config = dict(
    model='image autoencoder',
    dataset='aerial photos of the United States (SatlasPretrain)',
    train_examples=101725,
    image_size=48,
    crop_scale_min=1,
    horizontal_flip=True,
    translate=0.12,
    bottleneck='plain',
    downsampling_factor=8,
    encoder_arch='regnet',
    encoder_norm='batchnorm',
    encoder_activation='mish',
    encoder_channel_attention='se',
    encoder_depths=[4, 4, 4],
    encoder_kernel_size=3,
    encoder_stem='single',
    encoder_widths=[48, 96, 192],
    loss='mse',
    latent_channels=32,
    decoder_norm='groupnorm',
    decoder_activation='silu',
    decoder_weight_standardization=True,
    decoder_widths=[64, 64, 128, 256],
    decoder_blocks_per_level=1,
    decoder_block='basic',
    decoder_attention=True,
    decoder_upsampling='pixel_shuffle',
    init='kaiming_normal',
    residual_init='none',
    optimizer='soap',
    beta2=0.999,
    lr=0.0031,
    beta1=0.9,
    shampoo_beta=0.95,
    eps=1e-08,
    precondition_frequency=25,
    max_precond_dim=512,
    merge_dims=True,
    one_sided=False,
    adamw_lr_other_params=0.0019,
    steps=4900,
    batch_size=512,
    epochs=24.7,
    lr_schedule='cosine_restarts',
    final_lr_fraction=0.05,
    warmup_steps=240,
    weight_decay=0.2,
    adamw_weight_decay_other_params=0.01,
)
Rows from block 7 of the encoder of a small image autoencoder, named by matrix and row number. Rows with one number belong to one channel. Each number is 128 + 32 x the weight over its row's rms, rounded and kept within 0 to 255. All counts start at 0. Numbers have three digits each.
After each channel's rows are labels from the 100 images, of 14848, where the channel reaches its highest value: "peak at" is the part of the image that holds the peak. Only what is clearly more common there than usual is listed. The data: aerial photos of the United States (SatlasPretrain). In brackets: how many of the 100, against the usual share in percent.
# convs1: grouped (6 groups) 3x3 conv (encoder.blocks.7.convs.1.weight, 96x16x3x3, each kernel summed), inputs within the group 0-15
# convs2: expand pointwise conv (encoder.blocks.7.convs.2.weight, 96x96x1x1, transposed), outputs 0-95

convs1.78:109103183143177135093093143138141186072122127118
convs2.78:105059120152123109171114122081133146089115126175177127075094042130120107112117169134206218106109204160113166100143182100113131103126112111089181154125112098102107132111148177112100144094155147085120126142140133178149113111129137151162122170096154142125148136158148171131134051093147098103
peak at: top right (49 vs 11.1)

convs1.33:094122114158151209170081133126104099128126163148
convs2.33:184095132091167166117154108091151128099150132137151099136173127077089139108155122137153124165128099066121122154117141045146147083139121085136170118140138137107039136180173162142111081136181100106169061096119130160176114153120080145123099154154133122110115086179212139117106113104106128183
peak at: top left (71 vs 11.1)

convs1.14:098151158111150174101096072108144074122130165163
convs2.14:150154138154140158081170083139120084134102113126141214097115092107065171132107103136125130092093137087150072130098167144107081141123082132071135155092086149106160154141176116123103119121062094139146130082030149102148125111133116110094105123102165107098098150078106153157102168102158167189
peak at: bottom right (47 vs 11.1)

convs1.89:145130189160089095113093134146146085115165186132
convs2.89:166107221171112120143121113181109086133126139137138117132097129134068172125119135193148147116114154171128170132187108180139121133128137175141126166111127144148192109157127146157118105172140146141153106176141090104146092096125175131154193101101176148162070218086141129167120057123111134097
peak at: top right (34 vs 11.1); bottom right (30 vs 11.1)

convs1.17:179188143159091128112079125167134110104141152088
convs2.17:121202091117126096137121125103097144160121139118122175110145113162141105093224245150164112039129110133081126158117088157137109114106140180073104093115148154115112083161129100150110131110146134146099095126121129167141116176106077120080100097150124180107152116136106093117118107194095147135
peak at: bottom left (38 vs 11.1)

convs1.60:120131146053116096092121132146124098167152185092
convs2.60:092106107108123151180118131163104073132134132143131132125158133192093191191122127135116131109143159162093131121101152184130102204172094116147170075157079102193121130160154158121090121141133146123125122086120122095156164090167127231054128130173131121163113145127094108169174157170129109101
peak at: top left (35 vs 11.1)

convs1.19:100151195127130176103104110140119112156181081108
convs2.19:097098129114165175067153133174098138078121026141150121119065160108083197155102127139114112219130151149137077099082150100121086154079106117132153132147175081106088158117156123109130113152135149086103136083131146102136096123126134173095097103085108160124124089130116132134108138134106197178
peak at: bottom right (44 vs 11.1)

convs1.30:115179185087145117096120137171099136120132069098
convs2.30:154135165101128111101101159173143118097118143106150071122139154120153171124167122137120095134120091140139129096111135161168161113132143063130174190123155079125143175189109090053129090142151111128136102110127169160113096155113024156143099137091196164115138114147192153117209097107090097124
peak at: bottom right (40 vs 11.1)

convs1.22:143143122144106152080109074185114080099136099166
convs2.22:146133110156109109152122109180150090180086124109118072109103091178122105058170124146071118046169104098135149137101151203119146048149074137063146125084170145103108159176162155092114105093128128118147124131182117126171117165064115167133132193155122131114140119133100091132117135138135147139
peak at: top left (42 vs 11.1)

convs1.64:105099109130122111134164149198116090189107093153
convs2.64:124139095106114108129071106142113063118123106141119091096129101140175171110174102080134076089089140099117181111100079136136122118101168149152106115148122172088218119160063140149079109096120171116138167109167118124075144071134163123086098127134086143177194174092171125144144152098082109138
peak at: bottom left (38 vs 11.1)

convs1.91:082119072192102163107130148084164135125123152110
convs2.91:131148090128094141166112129104109170145135101117091117109177139131081148150125142139147156195173152133161099099148182077131165120124138094140091121158110255108174128159150141130117111126180143107139203165202141136126146112092105098177103133192119120148154135087133150113156105118168132110
peak at: top right (31 vs 11.1)

convs1.86:111117100190083107124084148132135103137112203125
convs2.86:148172138139151120115141135136137191147122153105097148117255175150139160105153142136173153149140143141156173118114121189143194134147158101152142166126173139159170120152180115174166184145155149193175152127155125139134145131159117116142095193152127147150183173127194144125152118118109173156
peak at: bottom right (64 vs 11.1)

convs1.47:116185113112172080123147113152173150131132108064
convs2.47:128108135179056058148110078161170157122168126187117147182127056173147118119099083175081078132111121116124161182147152113176134132107104120143113190149100142175189150132127074107104065121116150140112147173124080148096152133142149111123183124139171118129161116176139141097174157150138156127
peak at: top right (52 vs 11.1)

convs1.43:114101150093133200176115152089143098132091132090
convs2.43:111149077154102140144231157146125123146144077119111175093121146139084128110123087147143130136117142091149143168101109124111128088118161164105170100186168100159065078094084108193149145107152085100116093110078114081185132094158177106164124134139084140156056107104127109160137167106148165103
peak at: bottom right (27 vs 11.1)

convs1.20:153161158062147136077108155127072111152147142099
convs2.20:135107090085156102098066177088135158126146099068137109112150127072105127105133106115123116129143185166118090103102135071213122146119187118091113162173174122128103167121128144197084127127105132120092127129078097157126103118065127147170089205122144123134118100128177136096159150101056131091
peak at: bottom right (47 vs 11.1)

convs1.21:153172160122103181071129156142129133134153129061
convs2.21:140097128117158154122088094162173125094096102125146130157105096141107221110200101116159107136133120102177127099133215139151158148138140152186164082123099115124159136175084155130050065116159148109127114122163112148096128137121113131092193141178128114169152096142179145112162074096134169168
peak at: top right (43 vs 11.1)