{
  "image_size": 48,
  "encoder_depths": [4, 4, 4],
  "encoder_stem": "single",
  "decoder_norm": "groupnorm",
  "decoder_weight_standardization": true,
  "decoder_block": "basic",
  "decoder_upsampling": "pixel_shuffle",
  "optimizer": "soap",
  "beta1": 0.9,
  "eps": 1e-08,
  "one_sided": false,
  "adamw_lr_other_params": 0.0019,
  "warmup_steps": 240
}
Rows from block 3 of the decoder, named by matrix and row number. Rows with one number belong to one channel. Each number is 128 + 24 x the weight over the matrix's rms, rounded and kept within 0 to 255. All counts start at 0. Numbers have three digits each.
# convs0: first 3x3 conv (decoder.decb.0.0.convs.0.weight, 128x128x3x3, standardized in use), inputs 90-99, a 3x3 kernel for each
# convs1: second 3x3 conv (decoder.decb.0.0.convs.1.weight, 128x128x3x3, standardized in use, transposed), outputs 90-99, a 3x3 kernel for each
convs0.41:135146155122137107078117139115100132114117157095109148150156098169107114131098164122150118109103132142113125116101144140101139125153127169122109141124128116147108131132127127130131146148119125117137084133126106140145110099129154112082137170108119152125107127120096127118
convs0.42:114138105103176114123167095133142120130155156141168163141105123161100150115093159121097112113133131112135125119104139130124139164114148112095117111120140131117120131110136137142107128138132117143127136121104151188104148158134097141130116169165128117101136139115144128139
convs0.43:145168095125093156062087189117107115124118196120145115125144119108157094127155172115069174098127154113169097152137063168116074111121127122133117100147110090133134152124141094099157119157139118082163115149180195134098112146098150094111158153181128108159178083112121157141
convs0.44:132148110101146128086176107116095075161126148134171160114135139134099136139114148112112134095139141142098144135086144151084121142127143092134118124067107085119165105116133138130130102143132116161140115102089127167133148090086110139133147156165091159100122084126118141143
convs0.45:122142105167127138176088081146108105161164133157119094105148085126142127126102172106150186084117101158108125118122146143129079109131133137133140181103122153153121139154090123135158122120107150109144137171117119140144135129090109112148117145133093140141106116087150140146
convs0.46:109128130087147095075133129114100104114127127141133148163106124141103094148140131120139122143151131125141157123105154151125161133128150142103089139124102143098111112117112096126119132134157159149117127115144156133138129146123130145136156112125136118122138131144128121080
convs0.47:107167087191122128161095132160060100131163116136115137140125115118230145079125109099127156179086154170147146187111134101121161131091172147088137115143148141059160163093125111159148143103172137100105186167119094142101122149093118121148083116129112092149127175099114074143
convs0.48:121132073188107164176032182070150130213113141077149216147108103101174109098148157138089121124137112169112139062166136188173033073150175064113183133149114148117162154147144133125123118102129098105186068142220177069151140061118085149172140140138100170181204033093128112164
convs0.49:109116144106101144115130118119119146126112128099139139116092100131157109137132144127152112116127162135103149175186123147152154135107155170149119158151135174153159132130118091129137127116116138106071124131094121128131145134101152093127119120130129118086147127112114111161
convs0.50:128135118145119114133104192124103140099118097144143149143137117090107142128146139136151134135110153131099077113100102106127109138124122122131099123144101147113160139160163122121096127171137155104128112154126122156158117166181133129136129124129125080134121128151155114114
convs0.51:127111143139115123142123123113110139129135129103109126114122129118134153132110133135150149121113133104128136134132142133131135134136125155153148152118126131118132135127114148130137138132136093106116129118131125111122115093116122125136131117141118114132124124123123128161
convs0.52:128132104121124134158110136108123138138130136089102126122138127107144170112149174125117119113130152117112105147139112119152132149140090127129138131098157098149167121125130127119109176130085122147121122101153112124173130122110114132125133152140118093127126108103139138141
convs0.53:101153139124135116180168089162138132130120138121137141107148124126149132099115138136106053156124138131135184117159063093145101149145148121112144154101110102093104111128120106168133149115128155135153084135110137124087123098098124103066109145127139081121103127151179167128
convs0.54:165146135159131119140119086103102103119097122113117132142119089157149089135167082145153130146168142112133136134116117110104113129114111181152124186170138172144093110131139126114125130118154127121090108149129123140109104104154115121124072078104155124165113123144102105130
convs0.55:121129129137124099140147133117109138139121128127121157136163152107106111136146094097106145122120091131128145142124110143135112130114120126099129114116122114109138139141122133146128118138151170122159145144170143091114113108157071155195132133105133117095144080139135120129
convs0.56:166164115160128122112110096087125129132095140112134143143167105097141102109091136152146113145148113103142110141115106163121077136111140166141123148151102129105117128121138120138108117148157113140127108106143090153142134112090104127136113128129142115156118105172081129122
convs0.57:120144117098105139111114144117127159149126108130154100122124139132123158118110151128148121127147122122135102139120124135107126124120134111126093149129121140122114134141138138111125113142158133167124143124120090123117103148104117139114168113126134131110131141114138146138
convs0.58:115147118134150121167114109168113142125113107124149108112153123130132119130151114131115140146116157139092136105150175128128131127105126206195175130156141091126101124147113132113116128109156113116116118084116102112115096159129089103110094102128125102119098087101119120114
convs0.59:133190107140148098121098155142148160122141120149111120178097198123145087103145115130119171126141122103109124122125124150094089093152123117118136109114091143123133145127127125139136167143125112099189104156098103137132102127147089129130121101106132158137092140134131104141
convs0.60:124082194097127134097175115139134092150108098131140166145109147093108140041157147144095148109137160095155112164056069090133133112144113083107162052133164117175131145139133138109121121144144127189139162143137169117069100095117158153103156107063195164143137121077056153112
convs0.61:088111170122151118120141120118126140152134136138104116105166150116123165122127098167106103144143162145161103147108095101111137106154117120120124138121112109124145128137135147123157124127117120128095112149139104132136104141120145139095086119141150132118137140085142143113
convs0.62:113151153097138129168124121114138124134152143137143107137129129102128102113108161130117149114115127129099125128123130132132131140112134113117113111104133138151147136149137113121135146116131118104134094144149137129132134142147118123108130134122138119129137119130142130121
convs0.63:125188099094150115118120136150125125145108126121107118167096145156100130144132119106130117112128111100138124139097142146083149133100148094095122131108147133106138149137113121125106116142130107128161123131105103111116141122107123113152143113138100140108114129116129132126
convs0.64:099106179130082165128150128113146153086095115118099136176137093184116088148128091095120127134196139098136145123100131140160129128144130146168136133169136117121129132151132139121123149131116150146143104102124115144141138136102111108118074116118122160128159115137108147136
convs0.65:119120126127128129135123119133150145127142140128143140131114123126118132140128144117119112110123113120120122129124134123121125127122127122118114136128125133131126129125125118123118130118123119127125130141134127133123143154148135134134135139132132131122133129119133137124
convs0.66:112110099125151143140126158116139147126135153123132134134146137111113133120133130131135141107104127125131138131154130122131122115123113119149118100121120121130131135125115133138118130119115124108125138134146139121105109110095137137111131114116109139124122134129143147136
convs0.67:146144125125132123134124096140120104110124081154130120119138119130121111108126102145134165126086111151126165122162110151168128120170112145120082095166063139123132143114130142111124168118141112133145144148138085086116138115122125131131123076076130127168122161142117122133
convs0.68:171094084141059167186191098183092143141104165180103158092143179141140109149135101135140085096137123194133134146096127098116211113111161126135124107174104122168076143160103129146126181119127177080163169109125177069155075181180164108110120054178201170063137127198106113183
convs0.69:124150117090143136146129099156151146156119116131116085109106145117139152095137134127131133139141106123165163128099122144104129142117123113125138127145104136115109122139179113123138143145101146124119148134120131116106105138131120114115131104131144119131173130152144118091
convs0.70:094136140156115102155095103152110128110165104162119132121112128160153122122119135154135111105121131122153161123148132146119116143110094112123146161115115121142145132137108130135163119125083111144113128133151098110157115135126151126106121124153162131137128111112126147132
convs0.71:193148130178127102163085093133103077147143116124121111114149110139153100135143093157076130170112128131087134143089177086123149080058130203237129148220113080162037155079122127099121147112141082139100117104135129136120096099113098110106118128116108096121106111127105098130
convs0.72:123126116150144126149124139110124124118152134097129136144123127129104112121137109110126144133123144141132109110141127113125127122147126108109117119136116128146122117129147140104134137125107146122153118114144124111160090118141153169116124129099106113132132152152125119155
convs0.73:121158102120129117121107148122158140116126140134100132121171177127124123122081133128137147103133108144113118125137151124130092115134135099135137088114136143138126137114135137127153098140121097119122110132128142113141120145165163131103160109137122126141115138145136119145
convs0.74:172116116119108134130142124127133118128152121143169117095157140140123126101150125101119104131124151117135124108158132114170142102145106109131142108139128149098120150141138132101098105127128147154141128115116131146136155150122122128136122142121123108110125138122142132129
convs1.41:110107148137131111112156124115126101135129127131105118141124166152118101155121104139134113130131134112129110140127111138129096145140122206098099131119126079154140115123159124125141108137140109148142106136146126108133169125129161118086151153152113139131114140123117137140
convs1.42:144091173133134142135137131129092101122135157125114129084142160143109124133131089093127108138145154127128129149151110143128106146139120161199102152173101075206106111094103123135162111101137103139095166121108153041147064151086151072113110157165134123136124105114138129148
convs1.43:111143133131168127135086151126124129138140117139136135122135092142128132113147102146128099156132152142130115137139133120119119131139126133081147152129082123131120155118113145125132152127135121138096124139119168116140126169138125109143116103128127127119113117117096107113
convs1.44:116117138175105117127119129070113123099131148144136142145139150112138135134131113129125126121137126109125125145122125140125119131123120140122164123121115157142040116133114119117158142135142115105134120142113150135109080086174161103081140139164123127117105116122116131147
convs1.45:131131086126135114132151124094113126100137115100139132132127134082115131137119123138135109124125116121120156127136125128134127124129126117118177154118157203108140125100131110095100109107124127134107097120112111121110093149081111100107149143179118114126133134132122123133
convs1.46:130136170107129167125142104157117107153155117125101111102131154124145145118095114124112126126145120131145097122106135118107123136123132144073143091137139137176124088110110134139145143160140141097122150125093113140149145164130111129121144127155138139127112123114123118121
convs1.47:120118128140142075126166131111112122140148126104149145132143119129130146118116115123184154096126115118117131136126114133122117154141129162150113145129117124086140130126112128121113155152156175086085134102135071175155155092108120157140104133094139122128121128129113129125
convs1.48:130167129121118114120127125084128115144151074130108119111126165081126149122139127154129154119113142134101157123135140130128133132139133192128142169072165129102183116114121100113117130135146163103140082134104100161112120120140107144156168167095116120119120133116108115112
convs1.49:132137104106154121123102108134155138126150139115159178139126174108118108128122093127138140122126159127126162124105100130120111139116113113093073091120137227096083115130158131138133151130146136146146143124160111153128158134142119127139137152148126138134132148141134133134
convs1.50:171091142124087112148109129126121113101117138107152131140134145099117146123138103112106122124140111119108155145131115143136114146136133146162081151102176133144146120121140126121131099114155165103106090155117124165121146149077062131107119140112119121125115130128113130135
convs1.51:182116124126111124165105159102118120152158154133145131136137117145121120117115129106133130134161148134134136141139145118117135105112131131209139112132113127110097108132134117149124157124158140122132134147161130151143123090150119111165167195149119129132136144127152143117
convs1.52:128132102113175165143131133139131130121132120125104125110136135100104128125122149133100125103124113132152132145134124143132135144131132125111162093150149163147141156117118123128141123135136132124123131110104104108137116077145130105144128134114143127129139121123149122131
convs1.53:165115103118131177112115101116122123113126121141115130127161102144137129131121118133102122132116125154129118120126117109143134120132139064129153171127073150101120119102121133149136136128117121141145116113128132119099160148083084155145145184088132120126116120129132145125
convs1.54:164135160104161181111077146148132110124150182134160172134131116144133152082131124128130151133128123144136143103093119114092118129122131157121085135130077145082062151136147114121130132139159111164189144163177168171124133110152089155195099157125152149144151136117129128114
convs1.55:141139138148098085137115151122127128148122107134112136146124173110135151106168151138104162139141123113150113140118128140122120137121128191133080142139107082113193127082140133115142142121139105099181132156115126150105108117055113114140196112183106113117128158127100115128
convs1.56:135162143158148120093140119147160108110134133178124136086119137156130128148142135163121110114116160158140138128127112140131112141136122086115123177099044173078103114127114149139157140139156118153153162135132143140142127139139148122116153172082165137133139114128121109125
convs1.57:171125140074174138186101120139140125136129131131152091149170109109121097136124143153165127159120109140129099096109150122127152130115162144152106162072161141056149149164131113148113124153100142107119155135144121165129113086145191155147134089088135116128146159124114131121
convs1.58:132118070170079081133158133113101128144129144142197151125141124145146108138127113136126127127122144129137167138136128124115116140115124146106136115064104119077069128132115128127149165128179130140142175155118183164174141107117133144150194178144136142144156161157139154156
convs1.59:160132127168091116144122094109096119132130124116143098149159138152117132073119106130155092149146141118094143135119118140121111144135129141120102114136156107144182133108137130147130121126143135130123169105110137136123158145118123121160148163078122128136110109132108111141
convs1.60:148140150155108094120132144133123115164140103111115082129107119161111147143125111084116136146125122136130122105110127099108132122129137051111167141115065107135176134136135133116137126134107118151111138125131134110129226151138076129168151101133142122123126110113130131116
convs1.61:130094083130136172102145165155149101129139112144125126159120102136157139144154105101095103128120118161138135132132143131116139106098126142135074108113142101106081126122172145147136121143143171113139141143117103187135184171078154120123102147191135133135126152119126131096
convs1.62:170149084092097137118133112126139134136105111104114135076106123149121081148139131113120128128131144133144141146168139131125122137119118113154167113112167149108153135124113121115133137154118151129105105129133085123134180122118119133141052132148125116113118104111121128129
convs1.63:143141165141103152134125092124124134107132117131147148163136103139143108119147135151135115145153125119151129131139129139128114145135111155136134132143100135111080111122144129117140131159137132113124152104105154164120085116168152087103139117143138135123121152131098131137
convs1.64:090110135082141161147128135119119135117127118120166144144130177123112145132102116103114151120135170118140123119111125108115135131132140181102123192098123140118139127120147141146127130151141108123126123131122089153155127146190105125175108086136128116108111109112134143128
convs1.65:095115120143150088131127132110092121107107121104114116122142142163106114142106130117109136113140116099122095147148135146146134153152147145140155180131119143137119117129138103138114115101104103132112103103123104136110114150139095088131103077092121120112128129118127133124
convs1.66:127094116148130106142149134120108119107108110096110117140144095129152097111126145137128108132129127128115103129120132131108121156141131085157161200117129191127139128116129103101133160124102099131147118118102138084086155101092147112126075146159117118109105102101103106113
convs1.67:179124154149098118101150121146123123162148143113092134131120125145154136105109124166157126145176149108140096120124128121121115122127123027169082107136122162136160132104156127155153113109147132130137139127108129107147244172141182144133130092091136143150131147130114123131
convs1.68:142133116128168077086164133114144108116125112094126112102135163092115154125106128158108097118129130157116115134128132125137133130129130169104189181103168202080186120102097103145134122123139071156128106133079117122092071144135144113133124066140146125130136101130117109119
convs1.69:146114170126138140124096103123137134129141128136137124113144148107130160088154165126116160112143121109137118123112134128112131130134144131122119116129136099140125140140109145121136132163132149122125137132104138096132154115140134181154087151079124119132130134142130125141
convs1.70:136161137139142121091111134129128114137147102116136132117106129127111136137142134100128135102157140137141151129120117138130128132127120129154136170129091202123128104117159146122129108137129131118144118130141104143116065131147142126146167111123113117136114115129117123131
convs1.71:174131091107152112134153082110120150118137177146144175144103159148123140129126130120112105105128105119164151132123120135122112136130118194107094171066073149040038127126120109136140140118117126144135131158167132174186146118150114153138135118150136138146134126151135130148
convs1.72:151160101152121104118129113094119130120150117147133131130152142100174122087129104137128121140141130124120137145132117133127103130137119177082145123126154115140120117135098134129129125133133105130125110128107116124137189105101120126115087138145109136117121152109161159103
convs1.73:091103088111124145142134160144117135101117104149141136121123135150135140101122142132115130135116126109139143133134135136125128124130129111158153150123167121175115136146137136138104121125145114120139130123121107164138076116102149133124144122146123118122126125120132123104
convs1.74:089124135141131149155129095082136105108162136135142131143135149135103130137134131088121152130120149144116134140136128140136116157145128192089123089100167137134122111128132121130123132129115100126108104143107152126119119157086099123130128124129126140124112146131112135133