{"encoder_arch": "regnet", "model": "image autoencoder", "dataset": "aerial photos of the United States (SatlasPretrain)", "train_examples": 101725, "image_size": 48, "crop_scale_min": 1, "horizontal_flip": true, "translate": 0.12, "bottleneck": "plain", "downsampling_factor": 8, "encoder_norm": "batchnorm", "encoder_activation": "mish", "encoder_channel_attention": "se", "encoder_depths": [4, 4, 4], "encoder_kernel_size": 3, "encoder_stem": "single", "encoder_widths": [48, 96, 192], "loss": "mse", "latent_channels": 32, "decoder_norm": "groupnorm", "decoder_activation": "silu", "decoder_weight_standardization": true, "decoder_widths": [64, 64, 128, 256], "decoder_blocks_per_level": 1, "decoder_block": "basic", "decoder_attention": true, "decoder_upsampling": "pixel_shuffle", "init": "kaiming_normal", "residual_init": "none", "optimizer": "soap", "beta2": 0.999, "lr": 0.0031, "beta1": 0.9, "shampoo_beta": 0.95, "eps": 1e-08, "precondition_frequency": 25, "max_precond_dim": 512, "merge_dims": true, "one_sided": false, "adamw_lr_other_params": 0.0019, "steps": 4900, "batch_size": 512, "epochs": 24.7, "lr_schedule": "cosine_restarts", "final_lr_fraction": 0.05, "warmup_steps": 240, "weight_decay": 0.2, "adamw_weight_decay_other_params": 0.01}
Rows from block 8 of the encoder, named by matrix and row number. Each number is 500 + 40 x the weight over the matrix's rms, rounded and kept within 0 to 999. All counts start at 0. Numbers have three digits each.
# convs0: reduce pointwise conv (encoder.blocks.8.convs.0.weight, 192x96x1x1), inputs 0-95
convs0.151:449480498490487539480508498481469455563470539519496459520505513434524478526495490487522491498477492449488596537497514554457537502493486455514458510477472530488542491506475485501543487537509519449522470505475468504446520556494487518513478524548541440495526483484539505540539461456540521436
convs0.152:523506474508498550517508541446481419492536583523511506488467479523485523544588560555497536456495559453474479504498513543484482508575503478506532523490477570507443479406442531511506537599555452391503531514472491479531548523474503494523540448461505421543487537512485433533522519523480542512
convs0.153:597478577504536431521541546460551448501470474511475508512575531497528487527490480539501471468464574527508460540419546501565506514562530471494535536455474591523521501503479449517497516511535454527538562543480511491497463470516533469450484491391494458503544476490481467483478417583523462557
convs0.154:425469494467537539466486486517489520509516464558460481575470505503556469510565460490474502489480581415483483502515507440480532523531546510484545505584474466467512513515525526571553477484524498483566513451574477550458445462491509541461503522548413482565497461502465459452568490609473442508
convs0.155:503542499515535500493474565548439572513508503505493562510459543466490497405443495572481516505502490492527433438477523523591500508525483481492461566519552504502501458493506512516522503437494473497511484396547516491541444518492535460474524501485513569486457479464551481505436555501463520588
convs0.156:466483524512470484473464469493504514465485540461520430483598506475469554552521506556499509476490491422585566491477533580486505481513500465527486514520477506514522524466465404478522511529514466585487481562500511464457492524429467492597580534483522526492509507421520485511587509510507503499
convs0.157:609466486482523472511512515553514536456508470476475516515487494458508486512469504489491512501537473541522455532467529429555503515525496562467496514515485565597453471530447548478547467491505433568486504474545504495539508496582577520448585471442460501477485545461472460520506496533496501566
convs0.158:457489582536486536474515488472533471508494502463446436542508501573511504552573479473419449538538505496508518567483547483470467460488473493508499534525461464503567509503480469552492542504583495460504483508475512514442496532504466510500441566606526477509495472493496469501564484545501471422
convs0.159:468490507489450584504473465481516467568462594483512558514494509491482455471515470497471490497463508488431576441558487488539482438410462484483490504550450539496549556495523451544465507511434584471463501535477491518409501452476466473523497550512449430483545468562503507534537467490486460440
convs0.160:521484525547475519429475482466433594498488431477491563484472446504507512459437499489497501529437480541542536458539470538535507565465445527474426534475559523468557491613509525590462435490417543586491525452555469460570522507596501471414509484532496475540511463419520557561512556492508538477
convs0.161:427456507503427481539544490490472483554498441539502503498520463501478499435504466556525426535499458473492494462496531457500483450516522543470565497542423556504416503402537558563428541546478556469499527485522484526503476502503541491431495523560443460511541567527440482492503509375567532517
convs0.162:523474450574530488451452514407525506510433484559505577451523498549496454504458493510486541496455477480557564528561480574479485549489440518481474509503528521455498484491556615501498440531451485522567523493454433483514510556426492500448549544532562466532544475433537504528467533469450470504
convs0.163:493556550594475510484483405413519494515500492506494470484528495526514502510516502482531529426493508580586529518489522524541485533464523473493560526496495546473489540468496472527543518533493501445472587555470422599444476433532503474410449509490519447512527563612553552511522509519566454493
convs0.164:529514499577527626476497554539482515548466467521495574493493484510494453495443455482514508511463527466508499439564515557567507483492434508499479479477493492472497507485507557483492534470454546542516603476513460487546484554518517474435501536548501464513523458429513506537429514469465527435
convs0.165:500579492515503496422524491503469458482478453487455398532501499515513521492516462538482525535554510575578459455534502516541444542537524454470498433497476498484401535489586501560458476517441561484540475508580514468444457518531510494505490531502488486529514504473530463507529551512453467496
convs0.166:500500490466549478484534532563502494445473490487455569515497485486479567465442468506475511506524463444517479516472477484471473521543507524549486517497512505589445541492529506489426524513458475565498438452565512476539495534421535490667586499495463518518487491462477458492518507512427513485
convs0.167:554577531554487531519514485485434541558516493511497540511476522500528537498508528543478492533471498502504522473526514595517497475511492582498450536479562475498559508486514522517505524441462504507528612485476511545481530473585529473391563512503469414490558451534568503468462559443415525435
convs0.168:510529504487517499489551510546512484478490560468453477533505528453528487534467499535469509538613543498493501542452553484487535465563519486512550566502495464526480529457493504548534621479531512489515457547466472527474454497454513586516491534473488516497488495535502455480463480457508482568
convs0.169:544429474563444520505536497465451471532540477485483490514553452532537489539540491517508515499484536507526513507510474495477438537487464443504532565482459510464535471516455564534481516476496567443463577528450516530494491488505532458429431485392546457474511515597508503511478463502563551410
convs0.170:542487466582506526504459476503514534502514488538504500537534480521533491509477483536465626502454481437533526533510519503449479479514494530494526537449492510502483541529543509495527459493477509505487559498524518466494545559556476517443498439613491497475494522467516473525477503503496515469
convs0.171:407484517477530466580539465488559501419504615491518431470523463437505549494545505472467487471525486540496469553445485466499506475518487483496564475513465536483446472487506444474515411493543457446542450535461465526521457523436453552552484478469477517498429560514473483491605468570550450556
convs0.172:469514492455491490532503525528475526499495484475538484480475484524455531529456513459516497505474474476529549499543529439494542522515478515527481502518477486467481427505484496523601544476512462614523467468491529444575501571438480564554548551494516513507530465427501457486459491507509529433
convs0.173:474541529477482483457470473523463522503483551522519493459534594509474442495478489498511507502483488478499473445479517498539470524483511506472552541503447593494549519481510500580503516499471496512514566567518463524471458472500473475467471546520506502521488489570491486509487487532501483570
convs0.174:482447490522514471518473489516508439473535490472470421477541646522526484490509493490482491445544509553514432518457501410460537447518495524478524567485510564583425465542466496472493492480523476502490450491507517561492496497464525515535465481479461489546448572530517486466494534501547495567
convs0.175:497509523514531451508535469454562457533520570499505415517527480488548527509567521476462483460504538524491440520487472504496469525513551500518531509518453483545556540483455467521490584445534461441507456555464514547437432497419500596558438503496478477555530475531576489463511437505499464545